python train.py --model="image flow-matching model" --dataset="regions of photos with short descriptions (Visual Genome)" --train_examples=203450 --image_size=32 --horizontal_flip=true --conditioning="none" --arch="unet" --objective="flow_matching" --cond_dim=128 --logit_normal_time=true --norm="groupnorm" --activation="silu" --weight_standardization=false --widths=[48, 96, 96, 96] --blocks_per_level=2 --scale_shift_norm=true --attention=true --upsampling="nearest_conv" --init="trunc_normal_002" --residual_init="scaled_by_depth" --optimizer="muon" --muon_scale="match_rms_adamw" --lr=0.0038 --momentum=0.95 --nesterov=true --orthogonalizer="newton_schulz_5" --adamw_lr_other_params=0.0012 --grad_clip=1.0 --ema_decay=0.995 --steps=22600 --batch_size=256 --epochs=28.4 --lr_schedule="cosine" --final_lr_fraction=0.05 --warmup_steps=1130 --weight_decay=0.06 --adamw_weight_decay_other_params=0.05
Rows from block 2 of a small image flow-matching model, named by matrix and row number. Rows with one number belong to one channel. Each number is 50 + 10 x the weight over its row's rms, rounded and kept within 0 to 99. All counts start at 0.
After each channel's rows are labels from the 100 images, of 14848 (inputs lightly noised), where the channel reaches its highest value: "peak at" is the part of the image that holds the peak. Only what is clearly more common there than usual is listed. The data: regions of photos with short descriptions (Visual Genome).
# convs0: first 3x3 conv (model.enc.1.0.convs.0.weight, 96x96x3x3, each kernel summed), inputs 0-95
# convs1: second 3x3 conv (model.enc.1.0.convs.1.weight, 96x96x3x3, transposed, each kernel summed), outputs 0-95

convs0.72:48 63 54 50 56 61 53 48 56 52 43 69 49 59 68 57 56 45 57 28 60 53 41 19 49 50 50 53 31 57 57 34 37 34 55 48 58 53 57 50 52 59 63 53 48 41 54 42 42 58 50 59 59 42 61 22 43 53 49 44 32 53 53 43 50 44 52 52 47 53 51 54 57 44 54 52 48 40 58 61 50 55 55 54 71 60 43 50 52 58 54 46 56 46 40 08
convs1.72:48 39 46 44 41 32 44 48 55 39 52 45 49 41 54 35 59 57 52 57 45 51 58 66 56 72 39 57 96 51 63 50 39 76 57 48 60 53 45 44 54 39 39 37 47 42 54 58 51 52 46 48 43 56 44 66 43 65 37 69 57 52 68 50 63 51 57 52 47 56 48 47 68 46 50 49 52 54 42 41 42 47 51 50 42 66 45 45 52 47 55 50 56 46 49 72
peak at: top left

convs0.0:51 61 51 49 38 41 39 32 54 59 47 41 59 41 48 37 45 62 39 48 52 35 44 43 49 50 48 26 56 49 37 48 47 30 44 63 63 54 31 64 58 45 40 48 40 61 46 46 53 46 40 42 35 55 48 47 49 49 45 38 59 45 61 48 51 46 50 59 72 67 40 33 51 48 51 19 43 53 31 54 35 50 66 54 47 36 56 59 50 44 49 47 66 29 56 48
convs1.0:55 56 51 49 35 48 53 49 58 55 56 56 45 68 52 67 62 58 65 50 55 51 51 61 55 40 52 43 37 25 63 53 50 58 57 58 37 39 55 33 45 31 51 48 52 35 50 30 55 68 46 67 71 45 48 40 46 50 61 51 50 69 59 49 63 53 44 45 40 49 29 31 56 46 55 45 54 50 28 46 49 48 46 49 39 61 49 50 45 58 62 35 28 65 56 47
peak at: bottom left

convs0.37:55 52 36 48 34 58 39 43 46 31 54 68 65 40 70 45 33 54 60 53 62 43 41 40 48 42 52 37 22 49 61 47 33 38 56 56 62 51 48 51 56 55 51 58 51 63 54 49 58 41 39 67 54 71 65 29 47 43 45 46 67 48 48 40 54 48 44 50 56 50 47 54 64 33 42 51 40 48 26 57 45 27 60 47 63 55 52 50 60 53 58 43 49 52 46 51
convs1.37:46 50 56 56 57 61 47 33 57 31 57 68 51 70 27 57 79 39 51 40 35 58 40 40 23 48 50 51 22 51 62 41 43 58 38 41 50 49 40 49 50 53 40 41 52 39 50 51 40 69 38 38 48 42 45 56 51 60 62 42 52 55 50 51 59 52 34 62 51 44 50 57 54 53 59 63 42 50 57 61 42 35 55 41 52 49 56 50 40 64 40 61 55 46 48 56
peak at: bottom left; bottom centre

convs0.18:63 61 45 46 34 51 50 39 53 63 46 51 40 50 52 44 53 60 43 35 45 35 41 63 40 48 48 27 51 56 51 44 52 32 38 59 50 38 45 59 51 39 41 40 48 53 38 25 57 58 49 54 43 43 46 47 51 50 60 62 56 49 50 54 55 47 15 62 58 53 49 26 64 62 49 23 51 38 24 53 47 57 52 53 48 45 59 54 54 50 57 59 55 44 37 49
convs1.18:52 48 57 50 54 45 26 28 44 37 47 47 56 49 52 47 66 47 63 65 56 28 72 48 44 49 48 44 49 47 44 45 43 58 54 44 67 59 41 48 56 55 47 56 48 38 44 67 50 65 55 43 48 49 44 49 45 26 57 38 48 66 64 38 46 80 55 52 41 39 57 21 47 43 58 53 45 56 60 47 52 50 52 35 56 35 44 56 34 53 49 59 43 40 53 43
peak at: top left

convs0.58:46 50 57 47 60 56 58 66 46 55 62 64 55 51 59 64 41 54 48 45 45 75 38 44 45 62 42 37 44 52 40 54 66 66 26 87 41 33 43 32 51 57 42 63 49 55 46 63 47 42 53 47 63 64 44 48 62 42 48 47 56 52 55 61 45 51 65 54 52 65 51 52 38 61 38 37 38 57 38 40 53 62 56 47 43 34 54 53 44 55 50 45 50 40 63 48
convs1.58:53 49 42 44 53 61 35 41 48 34 47 36 46 47 39 54 48 50 51 49 48 35 42 59 56 47 53 63 58 52 60 53 73 47 55 24 63 61 54 81 32 46 54 31 39 58 42 36 57 54 62 50 57 43 50 50 41 69 49 32 68 54 34 59 49 54 40 31 58 52 63 54 55 40 55 46 39 43 44 59 46 44 55 37 49 64 40 43 53 53 47 43 41 48 37 58
peak at: centre

convs0.85:52 52 13 55 49 58 59 51 57 47 56 45 54 23 52 47 58 54 44 42 52 37 59 52 57 47 57 37 49 47 52 59 48 47 64 60 46 58 31 55 58 65 52 53 46 31 48 34 42 58 67 37 62 53 47 50 48 43 48 49 57 55 36 29 52 66 46 61 49 41 46 59 53 37 54 70 62 37 53 63 49 56 54 39 61 38 38 51 48 52 71 58 51 53 30 46
convs1.85:41 55 52 70 48 48 43 51 39 71 49 51 46 62 54 51 35 42 62 61 54 54 44 55 58 60 48 53 56 49 60 41 49 49 55 45 54 38 00 55 42 40 33 58 59 73 42 57 49 46 47 53 46 45 48 58 43 71 50 47 55 51 45 61 46 46 49 52 48 62 48 45 43 63 34 45 39 39 41 45 71 49 38 50 48 56 50 40 57 54 43 39 48 44 41 67
peak at: bottom right