Rows from block 3, named by matrix and row number. Each number is 500 + 25 x the weight over its row's rms, rounded and kept within 0 to 999. All counts start at 0. Numbers have three digits each. After the name is the row's rms in percent of the matrix's.
# emb: conditioning projection (model.enc.1.1.emb.weight, 192x128), inputs 64-127
emb.0 131:481517500508494479488485496509504521524506504469486545490494484501505511521474496536479507495513492497481526476507491504524498481539539475509477487472507431502504468505487525505502510500511488
emb.1 100:511528484502503514526508495416480474544487493501481484480468500479498461497484507529487536479511508498491539522512477499493524467511508505529513496525523456502502521525496494516508548503493477
emb.2 076:471508492495521488564505494522509493513507476511514504535513511496521489469518504517472486503490508514489491522485527492495498563512480512510499505567516516524517497501504487481545524501497505
emb.3 077:535526499522520500440504466493481510529533512539541512511492492502527473498502523499477501496516476495475491542502504460483513489483521510479490494509492440543507551487502493511502522485485503
emb.4 179:503484483502419484446515492513492496492497489483493548508485491499492529505469517544441511463499512517491490486492486515501487605522533488480453491451515502496502485462478494480500469495481492
emb.5 158:498503482483478496367478507520518518496498524490508520496499498488504521487475534510481499481533504502488535468516482499522507556518527496515444499479522518486499506494463548475491495496470505
emb.6 112:501515544524497494619515498481475473506521520488483516489511473472510501504513494503514498497477507459498501496477524513518477456516499481503517512512485485509514521497549504486499505499485487
emb.7 129:502508523511518515549485518504482471518503521505478497496483452471515506496522457438530494509466490480488469501505485499480505461499526522529528482511491508514492479520508467480505477488490523
emb.8 090:518518515519547536517486496494513479486527523506525522510521509518499515508518492478528524510489512509521524563513494485479522596502503491501494513515497534515501509511476520506482505508535514
emb.9 092:530493499510499522543472501501496473512500518494498482517520506503516500507514428446489484530477516509500520521522503480483513484469471473499524505515504503510518500536517463493489524519498474
emb.10 189:506500476494430506515495476542495502489489504488504526441532443447503533500456505538446490503492508463489502489479496498554486594526511489497462486455509463508498495498486491505487493500502496
emb.11 090:496515500525481506531477485484515522450519505472506493499503497510486464524531452483492488531491487493519508490499512530448481532478447508506477520565508533512516522539456516516513497485512483
emb.12 081:508512473477517456566489517467498497476511499519485501498506490485495455475512447479508527507512476480459508463516480493498503553507464547513474490510502473500495484540549452483512510520490492
emb.13 086:515520529499524488559496511491531526546496494473486494493531547556459498498441473543469554511502493519490523475482469486487522516496495481558493508471494511496501466496502517506481533509500497
emb.14 102:505506518512553482560494510491480495440492482518477527485504477449494507492522498520518489533539498449465487498494525473546544537499512484517497485517494512509500512467488511483502515500498516
emb.15 098:476519567485535501512515519499497500517540489497497453486471498491521490509522487444530514542509518482513488509481479505491486472438476532542506495492482453529531487510493507497523508492497500
emb.16 133:524514523519478541538535509497488493551505501531514510492468481485509480499488491479526524533532505488525525527530520506468511501519501519524511510448506434509530508503479491459500499506507496
emb.17 173:492499500502522496585493500508487494478535513518487498501505509516519491501541497489524483518477498508497480503482511486541509521503510502499520510567493491509496501483507487495504500509506499
emb.18 090:516499504491503454512515482500484500491506498472506493532520495520506509501492535496491479501464517506491492528485500478500500538499498495460492538522498482495513453488513494503493504501496476
emb.19 162:489493498507472490498480479505498507472483503500481491494494516508483534503491493537488488474490503504510491509496475506495507468526502495504478494449491467497513503475478516469484486514500495
emb.20 094:506484493488504514565495543495482462521474517521512489547492530515530465523519486471503538565442494510510441535475484466523481521488509500507523503494497451529552512542528469516519469491507492
emb.21 120:521519524539516486512508473513504504522519483475489512482492490459480484491434528484461501561526487468500500492489492501512507432508531491514479480492489432504487480515506529518521550501493500
emb.22 089:497522497580551483481528459477494473523497503484507496486517475471509466484507481485517529513533504464514510524518512509471496521528469507457510514509498527518449485480523477470492496511473523
emb.23 141:517523521510542518545490481499494488529514518500505477530496555538516462496542458485538506514470489558502479505505508500500510381472444495467502471510499516508505488488510472495521519498521493
emb.24 091:485500545515510516565475521491515471544486490504514477473552496444525556512479472494486469521464510479503495508491499496544483474514465518475527509491478455516523518504512492490520500521534490
emb.25 093:487502534487566487522482498468519476514495509477520515545497487521536459482522476524560495540490486508532479538498490492488528429452455485509512483505503480475529472455482491492524483500555496
emb.26 095:527506506495511504521522495540468490508529527486469498471465485477493472506530509447531502516509479489505458506484492495507500489542442490484508508532526542485477503530512515489560502489454506
emb.27 098:510520520488541532569532477497511504514510480489498473477504490475500541458472457483483514505476498485502443510489482506466477454488484514478521522475490511524494505502537458506505533501515490
emb.28 159:519501502530495513505501491469511485504518491509493489465489446476501497521482477487522508492522498445548523527505503508454520503467491505509521513475494447521525503508507491502475500516506503
emb.29 108:524516488539521522447513524506497499552506483506512478478495485475495543504495436483547510519499499500494490537504496515536538477467449525502503525493501462519493511499511471509515501485501489
emb.30 110:493510510516538496444488505451496505532506494517508506492455515504489499507520486485534550505504510501506520520493504503469523451484526498514509506523511435504501552485490503510487492488503508
emb.31 110:517521489553510491542488524470499522489510493482507500482481472482496470536490468479514507530456507476510501524530511488443485465504473498509500504498508445496505491537509475492517508541499501
emb.32 087:513499509527508525553525507499478511492466497511492506454487446466480481485527494494519497497497483469511481488502475520459504594565496510515499496534496498496486498541519497496481505513486475
emb.33 128:483551492487474494528501519503508500492506519486499470496546425461504468477511508493496493514456504458520458501492506483512529565509465533510482508487492459486486505510522483508527511488489517
emb.34 076:496504472517527454534492505483498493518493502487504510454506527491506563504479464543488488515458516515495511546526496513515449474479530496485513516527506489525494537517485485483520456514506472
emb.35 134:473536493497479519555502511461497493533493491513503470478515463467505498478518481494486484491503506465526521499488502491462495483487491498499515508503504447510517479490487505500499488523505497
emb.36 102:516471534515448487616512520480509498525495489508471522468489520504512498526478524512497506459463491499505499496537513499483506439475513507498508513474503464549494502530494496534508554508505519
emb.37 113:515507541539514529520490497489485493527490507530507513484512475461502503519481441498487495494457516474505510509511510519471525477510481514480533522489488430521511471507524492490501503498506497
emb.38 094:488490522465572480528504526551512494492501497516492479526525477500493505508546475535518514534516494506517481519493498510465530471484485529538550478539508455511512496502506514499475497505499476
emb.39 107:498520540511545423493488522481523495532511501491497469511493494503497469494537477482541506526456508493519525489496512500507485609523464530489519498538518521516494525480519480531480531480500522
emb.40 114:476503517481553497524496464495480497487525497481484486532461532540520506478519461481509473486468502540492520514472507510507462512473496504467534510523491577492498510492534486476492504495487489
emb.41 072:493540502475499497508516529474501485525483500495503461473508448487526470485511579494510510561500517488526502555498470517477494456463518486496487541532507545510459443474460455492565520515469515
emb.42 081:484520502546516471484519495538489519511498510489488470481484510485487516492515457503525504509466508487459484504523504508533525487503420486513503501496500497533497521445526515475520528514459498
emb.43 097:507512523527525491622511495458477475471486494504508492535522514526526503502512470483531489537459504519520470518499508493473531486470533501506494489522483491525505518510501526504510514518520500
emb.44 123:502531505509516486449497517471505531531493482517541485426476463496513471504491524498513520484519489466523498476504519520437519445490534514499455517501527444525507537535497519519535496487484502
emb.45 086:472522515484472458570487473457504501514525493505524524473527477474534490515483486467521477522461484496482535508493501526464474532483504482478499531524477477507519508503538485507491511529493504
emb.93 109:505534506530560543512478510544508499492497511518517515498520470529515520499541465517503533542497500480514476470475505500517514531484466478484493502523473451517519495508498485502493514528504485
emb.94 112:504486466484515494584504489461524514513502491497500504480491474490505507519538467474536486517505470486456522542515517498438516458516503506495547490548506487494479518511539537507522470495510493
emb.95 090:514476507498550538534510473506484517519485500497493459429495456446492487474517467507520508483460534429493467462494494516484466556519472482449516547515508498494488470498526520506520504526501500
emb.96 096:499493496490543467569516498520488492490517515466495521528527479500522471528492478497515491519471522518479499538498502508552499513508496475491530488528503459519516475494506487495504506499540483
emb.97 081:507472431516465468554498498463468513478512499477483487517504515520481501502480540508483473512523500520504518539469489519529506493517512478489530476538505520495496476531530479499486484512484481
emb.98 071:481480492503485515458475498520527484515493495499499519557447539511498500501531527518490500502508506515451502467501509495533486548529531516538483509525498546494523515504499479494517468485515481
emb.99 066:528514477492466517426475463540510527466518510488507537528507500502509462503509524514504503501512489526472560489529496461495523526481518512492496476472487456488506457481494502522502476494518479
emb.100 141:507508492495480498468475500525484472480503521510506486455527447450498519502496465495492519522469507442476450491488504493513483532508472484496492492496493534497492499492497470494488521499511508
emb.101 116:509498527475534491567487500486488507501511519491485508493519473457521476489531536513482496536483482472491470530515515490531520609516533491515530488522503481544491508491520514496531523488504509
emb.102 082:461504500464495510520470497553499514497478500493480532512511493472480516488495519491474517452537502495497505466481457517543462545521503517513494477485469516473490486507499486505481485494477480
emb.103 088:491526473486496443444500483484504489498478499488459499490483528456495542475496572510500508504551489526494463502502506499483445519524523469470499494481508498458512499471501486486488481477503470
emb.104 073:506466492458524512491496467474489482504516507512503521502515523507488499519515507502448503475502516528484518491501496471456491601497535461509466500505529456463517482494489506476473471517533496
emb.105 073:469483487519447468463495502513479493517502506508471440518491503559507462498538442514505460491504481532474525520470453452471489464481488501506488515501507540490512506487502503485496473485497473
emb.106 096:466468496464498517518485522548485481496490497483488512485533475503477563516478528540497466505467502459456497528462493497522491455496471462495466472474481499507517503482500501496523486532496508
emb.107 067:449497468505418497463476473466477544454502480476505493508523501495473510472506508498487485496492468506485515515518492525472498543494471518466460475527512587488493469497469507485495516465513477
emb.108 080:501512479525434471428505509476506489479490499481469517526505495498470501486519451489454543470540471484445535469481471499506497540495522545509455474480479503473508510511488509481506475514494501
emb.109 092:521455489535456518530498516517514523492495499514512528435514558433483523506480496516538481448509488580496506510524482495490459462530463506483476504483496502502468511547510527502465492499511511
emb.110 062:498488514464490473503499490499507500473481477484509497508517528521503564476464515497527500486519495471456546456509504488544499526522510477477476492498498557506508528498442493500513468505493498
emb.111 083:501494514504518488527524507526499517486512507519503494580492567519505520490501517492493522503501494561492492514506476477467470471496499520510526466466477553496512450504499517491506499501488480
emb.112 113:501529484490515489496480518500479483494498530514471514570492521555485432504584540519515515478522477515498476489455524475496508525482530509502466484548509495498498490518504522499503500466501516
emb.113 120:474483486474490464571491481492494496473507518481489489528517536531519486453511514481496480508449481531478474507479513500510496499494514503490512489503516557509483482520504477510526501487492484
emb.114 066:494487461459516439503531490524499475496505480447502487489540557487490501504482519494514428528486526534469512525514492520549516481530548490485500521500501473485512489521493496503485509494495475
emb.115 109:479503516536521498546504508507498504489524520502474492495470498473502500524535500508550518540520494477511523535519508488533490504520516504521501498531513477505492517539493512477500500527515479
emb.116 073:459480520504458499550523521485522480476495489486476507515512515516519490487527499484512487485488505530492466476467514481493489542491536484492518495474485445487548506518521476483476513520516474
emb.117 075:512497459498484517497546494493492496513476522423455503539537528510456501469486512539476504513476503480505461514467489543495456456523491471478501504504482521494498474488519495484506453482481492
emb.118 074:490485489531521457432508477487514488511496504492502488528501520474537455507483513506492510466534492509501490499517487511478522511498470509474515495489507517512481512462510505493521522501474532
emb.119 116:520508466501475516479487500504502475497497497477500500573527553548499492509521484490515504513482518530530503464485500482485495391489449487491514498479492496478504474491462476476492513511482497
emb.120 071:511526478491453449516482491498524497516484490485470491488540474487510513510474541503454495510480535454481538497518522476587494498513525488482526510502486485475491434504489507480494458503503469
emb.121 074:484488472460480471510497491484527525496507487515517519520512514511481513489518522558497471496540506557518505462509503502509485504503508512516449468512486476483494482508502513461497476488513499
emb.122 077:501472487517494516453504495525496487485516527489486509514463515491506512439502511469481508501509499492494527517494473508505441493559504501484514482535499589471507506492497518487495491520460505
emb.123 088:480478496482461524430508460499523519467543485504479496505497511514477507486530529492500489470540473507508489469509461483472498475499502517515476506549484492491463497503497523495469508520512489
emb.124 133:485503505490548490507490509496516496471505484513500482526485511506516488484575543500540493513534476508501546495490497490488471523487518497522501482536504541477510496521508502492495508496507498
emb.125 079:466491482532523496555518523457487479494494511499528512572469558572517505492519516479507508496493498559477497506502504519521484436510528500510526487574496527491510513483502497493478489493506514
emb.126 095:506485494488522488466505510493488498503494480474469492549482570559503510496521513495514502512503509548465483494477489506440486464473538484516506500500514527522510507486523505506491493522503498
emb.127 083:523500497502478500581509518502499523472491504453484488517524501519491520478479461514493469503469515518496502526505513489451464503507451478475496489515495496468504474481462491484525501501507487
emb.128 092:492478485479459484446565510510494531506490490498511521494470480481440515481487508515438509490497480459503505470517517493498502603541491499506477499504491505491471549516500500526501487502500484
emb.129 138:498486471486481484487502520541520515505490490484506530487510498500490541503498512546464474470503518459511506521476478520494473500504517488509497486491494461515505505475493500481493469495495487
emb.130 087:513488479482464471485497490508520484476512497495497506531505538512493531510469481532455476479480508506456537492520490507514446451482521504495485516506494497486483510523483517505489464505491493
emb.131 084:526456466482493485505504474515511506457479506478511480511514489478515523498494530511448515505531504510530526488512518511529453459485535501455510510487514481488478491527511451487486434517537500
emb.132 090:468476458455473458538497479456498513465510477528509452525516520517494489519471514524457469489497501504514532487493471498517499444484503509463497518455486520485485487511490526481489494490508503
emb.133 086:485474504467524510569501486495507476527516502491493555562505529524488492477556519506460487511446489536487519486485528502470495511531540490481533497528501496500506490528498533483510496500473515
emb.134 082:507492480525425487474452506529491496470473504483454498556505507518462507473516544499427480482484483527477501505510511475526479483531541501491490474509512505486497467542487527474493498498489514
emb.135 098:507501458479481454421492516509504531487486509475500449481488529501483510493568538539482496502506518545492496467492502499490484587532472509506503502528508521485471513503479483506526464478522495
emb.136 094:484502490514466506532494493456486492533507499492529498517493507540521529496503478463496471499465519512487507495473511521463485565477451506496514507484462563498507492492517468501521508511493498
emb.137 070:514457510481502483497469520531497507476507508507496497499453521522512449511506568521465496498494514518510548494501476477509523494487546473506495504519518563425456495486464493507531465487516502
emb.138 070:474491479443496430425496476520488500473490482484514511520491521506493552470507495529503498494470507507495497460472530512519490527505483492500486487466501548466512505460531512493528485494479470
emb.139 077:518507464471485484536483509524504555464492508480500488493551517540474483504510495536437468499481519503515534473495504510460508580525526515527473496492510498522501514467468522496516500479506506
emb.140 080:464512499446519474567499484499503501444496497506502492564524517515500500485494511516465518495493500526474498491489520510499483488493526492453495488499502531476516483475487519502489447463528495
emb.141 108:473515481481456460539501449509505504458514493462517515503525521493515518490462464506461507497473509514470505483469480512510467515501512482484505512454508513467519498491501500495502484510499497
emb.142 073:468445469506438467485514513529502492503520481491491472496508485497482427511538529500502520517504491497453502490523482491454461484515509515499493499509528519474505477477510501520451470518497519
emb.143 092:466497491480491497455515494466489494430506513501489507555484552547500517485532493484524473489497505574464496433496519498458524439465530510509531470511496548485491519494504532502503472487513493
emb.144 096:515530505508517492421496505534518496519509508485496535545461535550488503485477494484557492493513496527467490433486514505473471466513462487492491486480503525492488504452477510507489510517478498
emb.145 091:501502541526487483501484506531488499510503501493515477517521532561489515473535514498519474437505502517490522476486493497508482459485518485494518489538493506499496497500508504486504484482485500
emb.146 096:490477492455500484440490500522475478495492507510467506479507557538491488495548520476472490452505486559459488459484507495522497566481491474531501502498489552478498477538478489472493536485489510
emb.147 080:466489479495496511478548498492514472467484500519481509531502542557511503533551522514521461447472477525470504480510508510456483502513555527513489484538503542466517500501504466499510502490504478
emb.148 064:509467512503500495458466503502475513495477501481506501486509541522536473521490514540490448474494526519491466440504517534495522546534546464489505473519523531549508475475513512506495473471471508
emb.149 077:472485472460469461404513519545526506485511503465491515479469521477490535478514532489525502493513472518517482468500500494487534517488475476526506505525491520516484507511486521474460463485505503
emb.150 084:502485483461425456481507503571484502453502495452501515472503493488523506477473474523475500482460512460503489486524475485552517449512464497483477465498527519503517472467461505516482505471489481
emb.151 081:481504475478506461438509504520493514491539508498539512502492505471493535469484544534498515508518503467492515500465482509546504518484573491501519492504513502452487512510505514498487460468508498
emb.152 083:486488485479536473503503508519524498471492507467485516504518519507509541471498493521490470484467508511521532447452495508508512524494532487507506498470502539479513477499506509501478437492500517
emb.153 080:497491509484441493505455504420516508484524511507505515454502509536524527477523479532471490528489495546466518505509484514478461447487525504508504498435495520504503496495483468516508509514498495
emb.154 105:492495487519464455484516473514490521511508499487494519480505514519501528501474464552434485501514491508499531515492486490534515521482499466477472520523506421509525467457511524468482443500519516
emb.155 099:510500495463523502603515512469503473511498515505501536541518567550528505490519535510502504496505491547487504487495512496526499452504554472504526472533497475492491464453505497524514488502492476
emb.156 084:465481487527487512512515498559469474466508497477501476488517540547524509475525521492522496533495508530496502495531505474544486451505522513495521515523490601503474481449491484515501480498516506
emb.157 108:492470463514486475444485511512508517504478498469460482484527490524485484509510549522477501489555493483482558480484508487510500425501504508503490464522513452493528477463465532492485489477497494
emb.158 082:499481462532475513496511518515519491502490483493464490527505528497469480504501489469454482483459505503494515499499461487467497529506532506476496496532513429499509482536511484483513472517524482
emb.159 067:515552488479447518450495509530500512505491471518493480536494497527511496480505485547455471481507511558475468479510488492537507454496511492474474478502542497490513502526516491461508496514474523
emb.160 153:509483511536430496462467513454496489513507486533494471502516482499498477517468510452447527504491507498524461512504498507443531496459466512513484503461503417501495514504514499492490505514489500
emb.161 095:500473469546462508544502497490468468503489499500532472546517567548509531508540538515503503484508501547492499489486510521493487486446494486502509491533488559486488504530501513521474449504493499
emb.162 087:475520515456458432509462487480513446490504496471509482511490460476534515500492524521457506482477503518474493476491489514476527463472472497498523503515514524434484482452469461511523466487499511
emb.163 089:461488482524492493545484466487493497457495491458475473533524493521512506507490487490464435512427503498494433496477526517496487475509496506486509494463487499502510501470495489486512483519510486
emb.164 066:472471469521473471495498496496494485478513525514499487569541541514497519504471557515498495544503508542537512503509489518541459434502542500498555504486507496489483480514501487509482508516505512
emb.165 083:476463455482444467431513483498504497486501497484491459537504516544487505513497504490483466464488486510468477492498474483494482466483472517481483490513499481480478508480476540470489477509513478
emb.166 067:530466509504525436476494476514488492499510480521446517473524486492464519503481489498518498478473516476539491520505488490507508609537455480512510515452487485490474497437492496487477509523512488
emb.167 096:496490492511441501520488505513500472459505507493489475527514519536509494490511455510452491473469509540487477478486515514465498500489421481485497524463531552524513498514483482488487513531486498
emb.168 079:483460529479491480475494512519487501501491487490521472471490452478505515477515454476483503476508512447452505469492494511543500489534474497497495497530478441471518478511511500509505524500491506
emb.169 067:480505525490491476537507545538531489473489480494531501491520527515480535510509517522507513503486516490549488446489504504525506509517502470471529477497513524513521489515485530496484499505534473
emb.170 081:510508528491488465452491504519467510515500506503481506481504457480484481498480519491480522445509493490497508464475510502510480662498506495487502462526520510479504453500490501510498550487524488
emb.171 083:475504410465480432514483491496512516473513504497461474514514514503512492496567507510494501470467546484502521489487493514507522498531407522503491478525501513498499490516501488515507495484471473
emb.172 096:497512526516513500458484507505493508469510513526494531472494470491504476503527490461522498489500498476499482534501477495531490576537496497516505498577488540489483494492507516486479493488507508
emb.173 097:502481470467514509502491501470513511505510510520496480570509556567519529497529507508484510509505513544485497491511493516502476482478489505486522505479509489478509499492505499501473479526500496
emb.174 080:483493484512482506505480471496493485511512524482497517490523471480497504464465534504531494486532494480463509503502524501538486561497544475491494492438513514493513520478467516502483484490520485
emb.175 076:508500495486469465461482480569525521499488487506523553458515473466492542508522501519490515487519507492481507533494477523492454465498544475499512495474476520489492493487475497496512525505485469
emb.176 083:467478500498480460483537492505514505479479517469498480528538566520470493524491495504493502474513489544464523460515502505504460472515472482502486503458494473423496502482498510503459482487513490
emb.177 055:482475435510530457484464451494509499451489500481511483517485514536490502477549541516499487476444470543498504460483472509516479525504493485510494454531522484495516512479485532505520491477510486
emb.178 075:505472472481471482497502500481501469508476496478449518468466465463512551505489551512487445458557490479504510459522511506508516560503518516528518480498501525509490498516481524478487499504485502
emb.179 084:510447467494515488480502500486493528484495512519506487528498537519480450520569510494497500531506503542506527502511500488506505500509510481505491493571506493470506460498471523490514522516518506
emb.180 065:520478517479470462457500494516480510465487510487502517471505527505474473529546507522515451473532496537460458478520464487488487521497500541516466498510501473494475571468496505525499467502518467
emb.181 088:461506500499538503514479487532500513480505483494527534516491499490483503515530501495522500482490475459522517519508506493553489475519486500500514487539492410509504481507481529487480529498514502
emb.182 070:497444519506486472551520489500516496514504521482506454500517483477475497461489515489465518491515489487518525521519503489522491489516566517489459498481512490490491496486501474512485436505469528
emb.183 094:459482479520530525484472485493483494484505521480498486524523535556524499508511457510512457502473499526480500489498519508514485416479519490530494457534516486474475504489525481526491473489515508
emb.184 075:475487478493519515505513478516500506485512523451487521539521477507494554488538509544493471479513493472487504491505530509561523545529523485515513525510477500494517529464504517511500473487525496
emb.185 082:524495521541461497509483527451514517476486511498492506554485516574495466498540545490479498487475501527527492451473473516481478471518555510460528482509469515514497527487502473498486482483519496
emb.186 081:468496508516470553453475463457509475479481533466518436490512533521500473487521508487523476519440512518507477463489500516497456498497497477468517459540511528463513449496488472474461488466459520
emb.187 065:481482534504503461488459507530523453462490480482501515503496492473464491513439547538501429476511495516493526516540506528499512541489519495489491490463489492492487531486499532514469483479498484
emb.188 106:468502494493465508480472480511499511469487513489513471540473574561507477523518473515534470475467496587482520497495532514510467433526479498464464495507513567519508505519518480534518502505506505
emb.189 114:520480494468496496482519509524525524473495510510513541515523484457479521491499495493478488457498492471522531470490490493526528602522531475488481502517495454513500451493485492508501457491502483
emb.190 091:488476455454490451554499474550522500512503469483484531499539532530488488498504519486486482489497488531460501521523500497508504529525498525496535519505503493491477536520516535489497466507534497
emb.191 102:479480492492452476504515477519484503458501481471482490493520468475478520490496465518483500473502525455483508461487518501513486533510480495474487503455502516509477463494505511495499494486513489